From a checkpoint of a small class-conditioned image flow-matching model: 32-pixel images.
Rows from block 5, named by matrix and row number. Rows with one number belong to one channel. Each number is 500 + 40 x the weight over its row's rms, rounded and kept within 0 to 999. All counts start at 0. Numbers have three digits each. After the name is the row's rms in percent of the matrix's.
# convs0: first 3x3 conv (model.enc.2.1.convs.0.weight, 256x256x3x3), inputs 18-23, a 3x3 kernel for each
# convs1: second 3x3 conv (model.enc.2.1.convs.1.weight, 256x256x3x3, transposed), outputs 18-23, a 3x3 kernel for each
convs0.138 036:489520495493536529517509491485501502506522509504496518560533519484538508491510490511512542523512536519489488500533546529570549496532528544541550502501469596586527
convs1.138 026:495495526481520499553504487442463492442463491461456504548509579507576606569533531449461465435469481454434477478457511472471490519499483484473486519457536430471498
convs0.139 175:534553509549519500522463459470487469455497513514463487533542472540516533472463454524524485490506469472518525472495427519543541531544459473481554534521471508592503
convs1.139 181:426567487482621497545534475475547491532520469510502573502603484491594474469491497424482491473505485475463439526585507583445558429537588525473537472451497452514514
convs0.140 147:510544534505540541475499468548541529520525492480489485468487476548505501496499460484506451495508466465448485397490505476461477499564524534542451502519466579577587
convs1.140 152:481544512509544502479508476444466504487493493458422474507550567498529491487498460500511554486498489465424389535455606495504554534566572481471477494477558506416459
convs0.141 053:479497493478480500491476462478502510481516497480507482543475505496519519502488484473507487499486485519519455505490507519554505469494462541567559529527536561543451
convs1.141 058:540564561547537525586524518490507509465485514531515499564516563529561567546543467449465464420467464450435461536538547501531525524535515462479468474447516450518535
convs0.142 085:528561570486531574484484504504503497504509500496475487581604618514558615489540487497507517504492511490442455562576505580568593571521610509537493521532526555617525
convs1.142 086:557526477462514528479438458496500486502534560497450503493524463436513510416416481533567542496532523475455497474458485459466503484432481485478521534484492490484442
convs0.143 036:494522491512519507501473464484486486492508513490482513554535531502524511484497512520514530498502524493502472505516525539563549493490524507525553482476495545548502
convs1.143 026:515534528548521492571546499462490521456483522519538546520522584494531569560563537481468500461472480477478496505516568519481549510512530467482496491539593492495557
convs0.144 152:542535499536517493488490473511522520482554523476479475469494515471490477411456446512552547489564494462512513561527485521544513478477489477522425560521467569497591
convs1.144 144:518503628536451456542437583550569556523433535526465558492476553517455529532457552446477478486448462495460454481486559437398450544509467542495451405454460478430530
convs0.145 048:468521472509519507507476464521499493510513495470507475517495518519552525517490530520528487523510477522516463487503518526526512463501462588587595504487609606549561
convs1.145 049:571559540607506521622552480492534533490478544517510501581521568557474536551492459497496496494460467483425409509545574486502573543566571393463481442488543440446490
convs0.146 042:511499494573516473543480468495494509549501524514493527524502522545516491506515522534505522546550501521505496510521542545518515467481525502461497488482541501533499
convs1.146 036:563470480610492441529515493480471537514476467520507498498499505501518427531533523527484478537485471505529512512488539524500504516507480477576511508576593512483543
convs0.147 069:516519499494482491533517494491524520475492493525499521521469524475454487513515481489485520495482499511519512496507506466449493518520573483467454547557555494541480
convs1.147 084:524481494488437417523481485487488493505515491528515518430479452470492490484479513487499522525527527531538552507486501479475482503491484563565532495527558494503506
convs0.148 129:496446473485517482525518529461457490476443485481486477466410427511458512522493506498437453461462500505514549451451496498531502504538519524544500468429455477477537
convs1.148 131:468421478471491494478536566480496476506525502450494490521465528519540526492524454529542543535521518543516479513513477468547495458500464515593622551455512476485453
convs0.149 038:513504476514480457523495489488478486508489528497505522545555503516473437535532506564520571526538556528547533490509527496550520454492511419489445492468435488526475
convs1.149 034:505488533479455496525497578523548533512512517563567546462455496399423475520484517520492483525526530562576547525476522489449531513513482487499480529584567464551595
convs0.150 071:501540526477482501492484498514496494469472496507516509502544472442458482467493488534511517529488508498504510522537469471463495515548602421484472504537569497479460
convs1.150 079:502548509486494435510498426488491533483544520513512488492459478466478505487460467486539553502553551524508522466489486427472494505502470582482493496520510525565508
convs0.151 150:535499480536460483555472522465496527509468498459480473448503470452457461507460488479512504466511521493533526513547481527486523525465568478471465472542515430418434
convs1.151 150:556503509489509507489441450525519566479483532546454485559555528457471549522383514492514476571505504508529500471507604482412560551525541490479508497554509495503556
convs0.152 043:533516530506517531524540505469511500501515506516476530554511568521491475474540494532508530555555526517497485473515548502525497466547447511430492485560422508558495
convs1.152 039:469460483402498477435470438484483447502484432435443474502490517444500495520546578476498474438529489459500493515489413450561386499486389504489535615514503455478501
convs0.153 174:506510533508577556489523517556503501521492503510516495470489443515565537501472463505535511533517501531554555504374500501509481503504489590527579556493479584470538
convs1.153 184:507507535506479514511522487439492485503433515478494468518524535518580510539506456434460439402432436399377379490471515491518524522557579465420468447506425483481520
convs0.154 180:470512551517510509497507515494534522504448542504550540499525481564559482468501440524538576512514596475481554503550520492528551456527517536442529416486480476455469
convs1.154 184:453482507507458532432452513473402493501475490450455445447541496509600570541595502518509499459560532482508485484415485566541516576489565529567480487482460495578519
convs0.155 107:501477492507535524513560550486482478492487521530488509512481469504504493471514540524482497476474486450422498538504489500473510586525519521496557565522541499521511
convs1.155 103:516488506495422516484453496525528494525473523503417519513490529487450493472428514537597569518492538520556544476470469493458495442420494456474595556504510438468412
convs0.156 178:501535468486521529476517488527487489503518475518553499548576500482506474429471451506542562583533524544545460477528432495462502447530462527563529512540572544561545
convs1.156 182:505555480462560430522464464434498479504493438472460383440577516488574505484508496518530458482555449485439489540433509524545485493510454481499506525503565555650532
convs0.157 060:504517472552517471528484473552492496541491532489517508503530474551485509498464532555531524549555515518535519529508501577484545429441464562495577438488625567570487
convs1.157 056:458532522607504448611423497479498495508501445543513449485461618507573455560432473501490498578498437520472449477502522508527524494514514455514509423546577446549505
convs0.158 095:464477541461490571481491510512498515517546524531525478484473575468439589475462528486511548495483493521453465513494527558551567571526554562596536524516530496518525
convs1.158 095:473481486413521562469506529506463523458505541467473484421511484431535547448531533485539539467529566515529570490442499460442470480412452510484455524485460476498452
convs0.159 053:502480530495503552508493480497539515513543516524514511553492569558498542568487565507519528520529508510522527481516514487563516477496525444504495528558537473637477
convs1.159 056:575465511541425468554407527524521503481521505503486527439518361436436397452458466536543490509541506529512526546482504504485519543518511483485518534522483403466515
convs0.160 032:493504491503520541506502515485502500527531530520507543571524487520513512474521475535524579556550563528515546453529521509530548502544524526492522499518450555597495
convs1.160 024:425434463429462476468486463448462449452493474460460474432479523477549503514510502424470468430461497485492536482447424460507449486426455583507521567507515445525444
convs0.161 045:481497515518504524541490461505514510504527507508509495544478570514541511540511473498513526543496519545517480496514530501534543459500508489566535550493490505560499
convs1.161 037:584506474539542514567503518506484502468474534526528525591469487489534577491538516480441432425475469468427518503514494498508554535551499454531520542516543476522563
convs0.162 190:506476474504473507544524510469536527496537536473524472497469440496411445555523517503535524524541501477482504411528542457443472465538535502540518553568609597540526
convs1.162 197:487432463511519500413530505493455490486566498439541440434409504530585479439520488465453433494510492426510494520459464494539534503575517542500529492538569651590555
convs0.163 156:537517504492471502448460485511517540529509512455473479473492463524513494498441512549551496555543543535509494460476574501481527434476544480533537488484566670563516
convs1.163 154:543501592544479473583474490510601510506455467544464458540522517561445521579540543435497462471469514505483444505650555493498515573503578504431393546453396431451467
convs0.164 119:539508528484487498484486479488526512529491473481484522451430566458521501509519410522524550508523541479504497453483520517500423479375514544511481481529575481550559
convs1.164 118:536446456552396456434432549504518425551507482444503490466531454537522466406493580485516507480491508422523519441481501514555491454454458517523569516596542594480503
convs0.165 179:495517480493553557487474472466460423489529458495499483481508580469515589446390469535505480483505502553529500510524512528557531540489515553503462537500517529532497
convs1.165 190:526498549471605542461419499500569478544570589443392472421490501490548567502458531500515510508528550422423481514509552490548526500438523471464531568469452524548506
convs0.166 040:505542509544532517495466476552525505543513517482493517520508512562506511505476566547545534531540501505483481466539514580517494468492515543549510474431571566584523
convs1.166 035:502575552595490491588459477472513524492510470538458491506546645551484506529457490483493509528455453512461425492525574566491548538545586430488487416513539512452498
convs0.167 065:532531528521562563525542529510515528499538519493513524549513490493519539459537496498514536538548528496481528475498527492525559484582495567548552527566474646614505
convs1.167 060:472508511453473499510439470524532485527522562492426475450505548489528513473420527439503486457469537494439495482489468460519464520462504582424465457426511429495404
convs0.168 150:568513572516500537516527574524535520489469543494494535537507471529522471504508515527510508561533522528501518470470559461446493486496604509467441532447554436523383
convs1.168 153:398484523509526455486433448423446490521498407510415451424523487602455484461523502494517487473527456464515472469520540603573498488513539564508469501460491441422405
convs0.169 064:541507538559556543579542559518495498557518529539508531486481486487503465504549561585523541599567550583524538460484512466505510443494488489493495462483486496493531
convs1.169 058:471439448511445439461463481475476439511492393454524432415409541470445512475539530464446414501505487522523445486468474448515518462559514444453492495517472521533538
convs0.170 107:461481479471471546469494518523488486516521503520519483555551473550475447529560437495513549535480523489500486484518423482473501465459471457545615531581520514499548
convs1.170 103:517459404547490383521418407477484446510543451528469412455516509505569487498514462514520493491468469512494497460469463440512531487464430447474566525560597487561460
convs0.171 160:511511508514492502479453496445510459501519515506490520510594442586547475469480457518537531500547563475517570497570494534533538486525518472485560502525623528579518
convs1.171 164:468527487538581483499517401494520485565550504532480434476471526488576523512531412537523526565531511499470442536490465548563440494529405495502549494517601481503507
convs0.172 134:404500526435496465501481492536535520526441480519474483422425568491519500549491578490460525504487464469472423464564589497496475471485521553513454497488527500555579
convs1.172 133:562521454562498471461483510508516494526530457493486533509535422624422477435466466561524454523505496446506450441494496514565469511463498419505581493525479588427483
convs0.173 190:461479471519496501493559469547460474496469510502508483475491548594497526505481535521535460495450470534534430520512557472490395517537473467491513473504509469518409
convs1.173 173:466448423488488419541511455397500416498496394531506484550450460518463569479457569473410452464428445462491520455555423448555496466525457522542560543513444558449493
convs0.174 073:504521493500521551500499464554543525518565555511491516503468497464519483550526546496536546526561520511511564426492460483565501519519530418556436593482520525535470
convs1.174 072:507612512486424464522480471500477520480504476502475440530524523436378545435483450449453498497498538496473442496500513508508523552602481494449484502544544530491592
convs0.175 088:534565529543519546547552512502525489500536507527491512513444540531503532552484481484506484526490480463504501458522505459465467566511485458450505510475429409486436
convs1.175 084:490504412464511446482472325494526401498557490507516434516478451436469579548543450518533503544530483547569528488546421453551460466495394568510518565450537463515580
convs0.176 041:498506482505505511537508488499495503516526533504513521537494532490529497525508522517517561551514548566535518497500549503558541450489506482545497521484493568578531
convs1.176 031:564501534525458495539513519507474498484459508495531493557458500464501578529566473457378413474475458474474513517460522493507509533512457423519411531535522487488580
convs0.177 047:473511478514509501496500485487509517519523508523481511493509442473532527427510486494491519499495535502504531441536540515526536465481515555539531571501518571586500
convs1.177 041:415487491480534506484487477464492533449478516510453511402446447482494515483460502419479487446496511508525510491531539521431501517448475582565543506482487485465458
convs0.178 123:509479424548522421533519473514480521583495505505498496499486489522534437586529522564531467507508474498566511514551506625502503566490501516489524538520553527479491
convs1.178 127:466488487618462456474497464472535500554524420464516493485487458551466440499505458546534496572497477533555483446518478524486409458517458514484472446527460528462552
convs0.179 037:493499500493507519495487506496485516525519528512518512559508507493491496472497475524513570517502538528500513515487527513509556490506511503528504505526495515550483
convs1.179 031:451443461454489508502490458484461498440474513503502487474439468441490495510487494459456510459509534533558570514484506472464505493438456566524460566506522502522496
convs0.180 170:509484465483495432513509514501465510492437463513534513504440421474431523439467540525479467506504502486541544538470436441457485502518502475554501451463462497519529
convs1.180 181:557527540487533516550536527465483474441462472462434458606582484575588502543512420595559571523483513535516546488549516498548486519540503509543539530523450476479460
convs0.181 152:479458502538522441541546508508479486531517511544533502562474508476469413510557475513512460561545515561527588532454546493467499578519476514444476503527535474453487
convs1.181 155:518375499543475454463576475483434503540484418499546480540446493528524475495644484509420445527488456517548486528467548447478460481545499490611527497466531495501511
convs0.182 122:436447487503492520511521504480503475488484459509455503476487503510484508538532497496476491471494483449467514454500494449481495512494566512542465530481458536452570
convs1.182 116:542507495435513454415527457553522510501466453454410508552557538514469477402537527551576509461499516513553537494477476509474479434514503469440557571495497434492473
convs0.183 166:510513539497482507494477472538509537521504527492495477453467530450451521521508457463462482444475571479483496530490564443472561457460420483489549469570552539478501
convs1.183 162:493486442446519520447529449467473409532487498452559474440524566475445512478596478507504499466533501525539539455509446446481433429507405552508543515501534440532448
convs0.184 034:502528499545544527522515492503496487527517513500506524542521506506537490511533535542541559541542540535545507486527522511555528467525521505521517501468469553555513
convs1.184 019:507507508535485466495502494467460483502459480497485519530542596518532573569543528448410430477431440478446427501484527503513545518551487438441475488525569497502622
convs0.185 187:472452465447444463463468508528481479487481483512533506494402454453480606446491536472455493443460491511473472501532553516547585564627527517469500528455432446462502
convs1.185 192:506491517421423489512491565472479458469427428534494519582588552472440502513533583432420418405434462485446454530497520591498499560522556531514465593495488420463490
convs0.186 185:504533565488528554494528564495488546493504528508461511491535501495574530476553504504571566495520543496449493477458464532509546534474429534455529455482435493543563
convs1.186 187:496529514433484481414480522482508480451409482483457542434549534477590441490523511485476485550552471452477536629489510564438469618501453451437550354390469574542534
convs0.187 134:493503587441494528480473528503525507458493553512479509481504481501535474524490489507488513500439492519424499452488545475541507487494488500584448584518432420496504
convs1.187 135:530535474515425454485480540506521516510506436521510512516500506602411531437501441501512518514499527449491511500490539505549437473594551498553496454490562470485511
convs0.188 050:554514527541565561555536550501537513544514509533493547543505501532551495501534510548526520556562529527478543447514510507478531476526506525493522552516496528585516
convs1.188 047:398462421433474474469451435440442416463465437446399448406557511524508510461502540429500430469488493501474488507507481474515470512526501542504555518499513406474445
convs0.189 091:449467437560507473557589529507501475505499512470514485466388408486435476539517501475431427464484477477531459466501447516499477555560515571484562552528445433483482
convs1.189 089:458454404512451478510440495547544455542536532511447470459446437522462494582473525514515516559524530559525497466525439465435487469445437602496641447536480500480546
convs0.190 038:504510513530526532519455474501491510519511519487481511569526531521537541483512475521505534511492513488463482505523541561554559490507511506530570500495487588603506
convs1.190 028:466503497510495467542505443446453512468475506485471482475508574475528511506467483463507534460488503500477522497481488505476507512487474543511480524512553462495480
convs0.191 118:501498477485508468486561535528482480481487456516533522516449431462470490460479576497533449492500519471512551483474445485470439508463484503576570484487521515470548
convs1.191 114:563472533549498577550538511504493500481509490504467492557497417515536481506490443577550592536525552589562516471498501480498484464524533518523480514484512512504556
convs0.192 161:520505554514480566485509480486502512479483497484502460566538494503495543537513563530513497473517501494509453498516548499450524494491406497449486535531494556501561
convs1.192 151:502506457448482456491508486572438429480369435502544473474533487369461449555537491514517458501487490544515532445488473476497516458552486546440520481531453407415504
convs0.193 039:478486498491494514525494483492487507514522515519497516516487537479494476504528480519503538527502517537520491503509537508530550484505523490504510477516450483528495
convs1.193 031:495426440466513451492528509491480482472446477511555538513438423468482514528529551509463485471508523527551580507520500476492497508480461548554550559553543516538516
convs0.194 042:481521501520504530512472483513509514495518540469502515544475484499540520508508482499516561504496532523514524492507483506558537479475514463570506507474495524569445
convs1.194 034:493544516515488482552479507471500518438509532514523476527510556464497600510518492413445495467484515503469505493508520570479531518509531547488462469531554530563559
convs0.195 044:549582523548576547517491500527519488546530528493491513567605550551605548539503504541517539525521515479491473524593543578590527515523552563498535523449520591628487
convs1.195 039:490565501547497488511457464492508489552517516519447509465523543492505454518364468526556554533465502520436457465486455522482498464451481483462529478504489467486488
convs0.196 051:445489534468519552465480523485470516481507514515498514519532518485516522474496487478477557487460525487475489520487542485571562498501546532577541517541475517557553
convs1.196 044:425460527412554523450551568452460514455496513467561571465487495452548538476512539466477507407492534442528569470425521466449516468483535500501494481489508518476445
convs0.197 145:477500526498518514477546524461519491465481498506496488503423447473552497499493467478464457502498477495503540462511503470499490486463461519465501516496437466443490
convs1.197 151:477507530506547508457474475507489448559514519460483539548497512561573517590588566467538508501531534454513518553550471532547489424465532556428521473480423540497529
convs0.198 131:571547527593570551580569538506492496542495497531511508559559556551611504586545445489463462465487489449532511562512548605536480572572522522465499523426482517489532
convs1.198 139:545517517558458463517435459481507480482519502497495472561483494543452437509414438556556499517493475492464457496466466491456455490464449449474492517517484511449519
convs0.199 128:525586561452449508551486500542545467511463475506478510506531557471478542529464527537476505478442492464443501444532514481467519486529582425474509526500439484460474
convs1.199 120:601531489580519559506459477532488427532472494482457417586538462592473563509492367541554569499506539492476499475445458494451486464502451534570479411471485552472596
convs0.200 138:524488491515512433573540520509442538480441471500546525539467397474446534476496611480493442442463461457547541545510487475471456511522522499569570484482452461476537
convs1.200 142:566558523542513529559542514493510500471462483496475505640599462542556466497473461585546572510491525548533510485548521509494451480509521559556519505485497484508514
convs0.201 032:477503492497504503492450467481497500511504498499480525573522536524543502480505510526520541518509509496489483486524517543559538472513532479513515481466461521564492
convs1.201 020:500510493519530480547537503464449483465466501515503553476502555484508526518518479484479503450455487493481522524485506522503492522529489530500512563524617482517537
convs0.202 117:437449493473447524512474488512509549481539532511519462461400489458518549525509508478548555543479493539532514534452546475505510482526417517459491488535479486528360
convs1.202 116:509467513462542516561547495530438506438505524533586499576458504458582575507536486485440489468486457486434540547514492494554523480520505525576508478447521481558441
convs0.203 039:510512495550505485490440453521507495533504505486482511559513538532544515488504523538533525542518514501502487514541523553540521452498516498517531482492548543565509
convs1.203 028:511523547585539452576545492462466528507495494541515488508483604521512491544497495490503524518483456483476464498523574536536523509543547469526485502528606520478501
convs0.204 067:490520479555551506504477478563514498571508513485504492481493501547551526520445595575532516561549493511530482464538522568519489449496469570542496455456620593571562
convs1.204 065:525582515631483468561453493468508504523490432492457462527514557589472479506435453482490472561462416507464379463505572525509524486541558426482463379511558539450503
convs0.205 055:493475491516490534500484482507523499523514499533515508542494548541447551521470562504512487528524466520517517484548525518557520488516554426509480510545538477588496
convs1.205 052:511486526570453441580427489510503474498499476522476504399504399494446446432461508493513499537533526530518532513524465501516537534534515509512513489548484461470528
convs0.206 044:523495517559519474517474466502515500542510509498495510569497546592522484536490512531521508509553476506514484476555543573540477479457483530481513497487533505584519
convs1.206 042:508467508619474465522479476474494512535505461510516502464520518523498396466524473553518496563501487520532507494510502554512475529500481488545524477597571467483538
convs0.207 046:536574535520590539515559514498517504530512506482500512533510531482549507474514512530475520540496514471472496556515549547519503552590470522486472534457454559478513
convs1.207 048:472424494484446508439458400535508485579519488465461425487424511489474503523474495490515589541526482526533473510440459465477473400441376503558512514504491558464525
convs0.208 065:519528495470475493483499514509518523499519528518513495513479458465420482486493475521530532510507533514522520499518522475447500486511555491473481523586523493512458
convs1.208 071:466465519449486441530506452501481486473512477524513482474421509457487497531503490480486525512545518554549548479504504430489469488514480589534459499485562499556491
convs0.209 059:532521478589576485559585500495512499551532491514512523570490518535557488518572495521512481522528489469509509553499534581529489586562473526466482523480474519480524
convs1.209 057:496421484505409459423487425530487497562482443472494442515465469510502465502548473551505524546489442523524459506465439449455420450465376499545499534521474540455560
convs0.210 031:482517511516516518510477471494492488515500517498483514567530534528533495502528508540529552526516532509498491507530536531566536498516531473521532498481477538594504
convs1.210 017:510524508498517484543524504446455499473443480521511517501523591461520549535537508473473465436459484478451499535502537503491511544533502477451470546513570436517556
convs0.211 048:498503524515493521518469455496528513482529504510489512576458591521477511542491515470486515502498498501510506487497517509513529509503553446467445554477481491573495
convs1.211 049:586480488532436463557452490512500485513540526514502514482496429448449482455509504522525533525544528529522539534495487496515523507500487535549532543545538490515558
convs0.212 105:489484539489543613526532532504513526524572504560525481517478579465466622467485539516505542510490507528451454533455513475552587544480561537580540537525454485535529
convs1.212 108:537481470407490554497466476517491471472481522486492478479533479429502554442502505521540516439535548513508546488483472445457516485435480474499481573495453428486494
convs0.213 042:534510475563532499524484518529492509554513525520526536543529481492511483492491511576531557536540567512524557525503527529517510448456509500503478461509551555510513
convs1.213 036:449420522561464464517504459434470544492487434462546461457435563541486540522532519467427488500480480545548485477467557495498479442508494529546453498540532576520520
convs0.214 073:471490495531531517512566529486525518490502501491458518511460444539525455543580506492464491495437462506484501506477452508527467526526465562526486527502453453434464
convs1.214 075:545453479483454460472476460523558452497494455449456459538501494515444477542488509532543537551498498524540510507509518440472466442473439555524542575539520532508516
convs0.215 058:460470505445463520491495491497487523497533529533518509542436534457446479472488476517504519514507537542523506508507549472510555514556528529549558502581463486480514
convs1.215 057:503441427436515485510516481528462482435459494503528515549433397484489508527531502510471492454542534526557604482517467453491487496500463523499479575502507485536487
convs0.216 126:514441447539503465494515493487538524491509525517483508455487487558520489530542454482536526506593614462538590439438500509409458540430489535428511485521492458545482
convs1.216 131:393491476438513525449494507367474446391452501471400484426557513466544461467574565444516497466510460475495542478512493560562542504491558577507496471422481443576402
convs0.217 046:472485494483477495479459457482468487472488495473494499535529523500480511485503492493501511450468489463467474559504509538517523516494477500488530483485510507494473
convs1.217 042:578552563580519504593522538496513549486508524562564535574508587514496496587462521519498514492497506509508522549515614522455536510515559492471469471537577504544500
convs0.218 050:487517520522522518483436449522541524504522488472459487509511570549536515469478529506530523491507485458435453465506514548543500484494507491548465533480536605625551
convs1.218 049:596597557586525475543504496500544571546504494508498518541574580535462464467491478509540493480470505477426435527481581553516519543585574457435475489474527523430443
convs0.219 069:527510471503493491510499528516496507488505534515552513506491413489449535517524557488508547516513500532538547506529477460456524526551613463493527498491575481536452
convs1.219 071:435475503433495462517479468500479519465546535515498483446448514436572482521415481431488548501506514520531540481505490429492507506506477605493452477504536483540452
convs0.220 069:571512462586528466577514486514483504512520513495492509616482508618500549544497482528555473533568492500544520578536559592536520588533465506495602542527505517538481
convs1.220 070:488458486501504433519453407521493461536537458494497403533477473515557422555533424540499507568500434542480455500517429478528410490487409510514478519491515452520534
convs0.221 040:466498484494506532499470500491491512520516537515515532526526492489545522495522501528508557572517547560533553469512496512483582505515547485499532474508496508552464
convs1.221 035:439491467443461468502521478491499478469528518480502470458442487475499526513521522423447505468494533523523559472523459472499479456475474615518516536528533545537454
convs0.222 107:502534513528510517478505456478508502535516513464502471479545492561500491517513501479487410502518440461509463492530478487547537431564490568643586485580571622553561
convs1.222 114:496513544477519490582533479520494496491509520570505481589537556556589477553485491495521544472561535463485456545513537491507518582570527430504376452428576417427542
convs0.223 151:437479436446472460457463426477493474483488500483482490518512550419532443419467507496512510516542495484499443497515465507540489490564498539521461493532513489507462
convs1.223 169:529535466451510449511473437495537473525458471481447424468521435452507496553545445487521479461508491505490449578483602554475495533460517456484446501475508509555543
convs0.224 162:491511490548514528473550507531527473551517483536502486546504514598449449537479556491474463512535534509555472505512446491443469491482436529508527437454445422407434
convs1.224 149:434431461446504444486517511462405485497457448512456525516442497515465486560447580499459437421454489475443406533502505492529531547513442491566581570510464475450617
convs0.225 038:504535517538557533501454493516514503551523502484469513533553562539559508506508539551516548539537506494470473464563519578557539487498555541539501497437509581606538
convs1.225 028:451558522564520482520513486454483544520505471496439528412573599544489462464417521491550535510460499505447435498506530544481507495481528509454510486492519501459467
convs0.226 039:493489499523514487504471467501493506528518522509484519524497538515518492479548529517511534550526522497512497502498507528546500495533574425472481535479503521556520
convs1.226 032:611515514550528472518553585500472497554523481522526541508504494494506475514567532501476451482493458452468476527432559504531555511577522436509445598498519550485536
convs0.227 165:451511484532491502528541534510466497518508522540550534491469548529484449498481510473491482500477535462503449497510447510483471495528448550525546474476479498480458
convs1.227 166:449525428464506399427569469491489452474499443445556559553464504526544570437579628483459461465475489499534501477520439467538533419519517470525537526482486618526496
convs0.228 050:543564483567575493524532498512521492547526499498507517540491510501519476507511521506506490518515490492517478495519524555552466536558470519488475525476450553527536
convs1.228 043:508479518540410456476441438484488478575478469497457467545526547564526484556525475516472509520445422475425412514493479507486481487487435426519472468514522548457582
convs0.229 070:459492522448465477483449481521536525494501480490456475451507588517451458517437507485499530497501447454486455460562520530517488491513597490492428560464604505585562
convs1.229 068:539533486571488519539449510553518515531553497551487566499562370556450445407439530530563525532532557504545535517502469522504507500483549420503540516499469535423454
convs0.230 059:479500513491508523530495503495496510516517501547494553488530482480441501513482447538497566487502495494512487469504512461546498497407529478539499485471485471515515
convs1.230 053:515473504483544492476549531428489505473523455473528567501491457491556550554457574480503492455478530450514518489504531437447584457502552492511512481507559497452566
convs0.231 140:487488529465472460509502468515475487487494522555480506504473491437503516496425486522466516519444508478437449579497518470549499553541442450435487517468489513531533
convs1.231 143:616473542592429541488485577544462476507527407435542526556358578571511545533592537497481472475530428413523490564447472471506534490560513443503515450450398612443528
convs0.232 037:531514488535540516514491506503512526548528523515502525549518514514536528479517524543493542555526533512515529500537530510539558486547558451486448537512515575553508
convs1.232 029:472451501472482431468503426483479528534509461469487425450461466447488491493518528455464512491505517529529485445454513467481507466495434563552473568522506523451517
convs0.233 045:563511471555508452536492467512487501542518519500497511584501537594506481521507499561545470541557475493527496542551544609536511515496456506466556513533522555534511
convs1.233 044:506478516565475456511484439499492512546486424519507460501485502484510385494525425528482492576483444536503468506531497505509431534528449489544475505563553455509588
convs0.234 056:480471503502484472526474462491479500485488506505516500561465545483508524521483460489518495520495494534510454578509532507506527444505459521492543477502500498494447
convs1.234 054:523494493557544496589550470511466484483499547546555501557471505492544557582594452494430475485496463479461491525503558513523549499513491470551543511515567483532552
convs0.235 127:541561517507494503461481461531523449532508509448483481531510455565474560513471492522525494501521496508484499505500508483496512485472468554548577497516584577586648
convs1.235 133:502523518541478467582512427496535495535520495541557381572549539580520467590483475461504537535483500467472405503530544502521491532549538374434381447543555471475506
convs0.236 143:484472458479471468548546514556540568535476505513510469460387390426503412489617568530512544482488528455481550566563517508496478518550520502509457537534556569530498
convs1.236 144:441404421490490452455525527542483431535461447516533504454484445532492503462513526486470466557552545513529519510482469489465491545510543548580506488489467542488519
convs0.237 088:509547559497546575506512498506519480523534487488480464591559646512533595539537475491468505473444465486438428573604529533606609566471569526559448533500465511549595
convs1.237 089:568472470488489537476492497484515498533533572490472524484531553472447553407445503536518483488478472465473477488476508488459538474419494444494534514502463503444465
convs0.238 042:505516522503491508486432435503538540495516501486463483599544560548546535493495497488528535494491497467448474480511522551564533536517543448558510523465524596661496
convs1.238 036:559598524557508512573485500519519502527522501472450494519559525490493474490451505474545506458476521460421493546500481538515480527557525494449450500432524469475461
convs0.239 201:491454473493395457525512518464453484480542493478494474470529556472503552510566528489508525485494482491436470457397523504488484495544499487456509481522480479497472
convs1.239 225:522506512550506532525504561514464473491487523493505531484491536455540561451524544562518499515491501496487512484467485499510553517542514501501495501457465502535505
convs0.240 036:501524510529552525501493486503503496520518509507489527542527546497533504467509527524520539530508523494491481490512540525563528465510513518545524480488480562549545
convs1.240 026:505497532545520473510533504413449540486464501477507545516529632522506576515545532480463477444465467472469460496493596504475516483541534449472469487512579511459519
convs0.241 177:475504497505481501477466474427486472466506506450507484482584530547465500528472452491506495494524498454457456449520449483428467480397490521505574503519569458504551
convs1.241 181:524469480557532471445411457473537447535568486475456471473443492499573471451452469441489494392469491413418422492496450477563600465446495491524572592550544489613584
convs0.242 033:491522512507534520508480469485490493503507506495482512568539534491534483490515499531524542530514538506485486473508547511561534476522515493502526485505445543577505
convs1.242 020:512535522487501508498514533450476486488465492479538543505570582475536538512558510474487462431464470456453493515487507472529490520545481443456474564539589465518558
convs0.243 036:483507492513518509525483476501507508540522515535503518531516534507534493499541529549512553535526538527498500492522540518537534448506506513525525520499489562571535
convs1.243 024:518482488528518475521534511481456527458422458486492516495462543493493499485516520482463447464470489510514509512466511483479507512512459489503526549543530492479501
convs0.244 075:516534533494484536501474482494489492462515499506504494569579503538499555537493479485536490533488513500499532554530501529514538540585605409459498523583506532506439
convs1.244 072:503535434437550479522474402507480466457549547516507449536376456433552535513425415496503512475550514494418487507523462446521522498546463545490489529459510515598510
convs0.245 145:600571575527480538497490555543520498497506466505496490522532580561498562519484502460487505458460520474501542530499496473499484522484474527445467469409477478515403
convs1.245 152:485562466498530528503522464469508500495487523480478489512548464531525505452508463482553544517541552507541492443466515440421504458446464568490476519501535463531547
convs0.246 046:504489515530480499529458464508501491519520507490496500554485520552462511530444462512525514501485500475480490516540509556512523453474503488517549452557533474570476
convs1.246 046:491488539547487482573413432487501508478499514542512478430459552458529454532476435495528553567551557582526540483510498489482497517505479507507489453545556435538554
convs0.247 055:503507480537506458507473471517489510548490514495502508506517535593510483557455533569529527556564478500533518547552517612520510499464479557510582494519626533576524
convs1.247 053:483480506595489507545424490497528486569539468511498480433484482521544406501433441536531519599529492527500501473513452521517461514490455481537521445537529455503541
convs0.248 032:502515499523524521514477481488498492516508510498486530571534526519546501498530526545527549539523531509501489480537528538555538491522520495509511498484476556572508
convs1.248 016:455505511499468477509517472447462507494448488505463520441536587462495526528497494461467494435439468489454480522502526511494509513519464526476473552498596444482548
convs0.249 033:494519505537521507519497485491481483513503515497499513556529503505526482501532499541537570541529552538545515513516524518563523469512516497530529469479460518528493
convs1.249 021:529514519534507482514509550460474499488490498519541546544499582492538586565562554460424454456455465499471488506480535486501523503518514431454473484530608475554586
convs0.250 033:505526494513513516501461476491498509533510521499484520564544533513550526462505493520509541524487512492471486499526528548562553479518526488526545485503495594572525
convs1.250 021:468529542514515510569509449453478525477465511492466468479532594500507554527500474452494509453469488484486500501494530524469479505493486537474468531518556463476515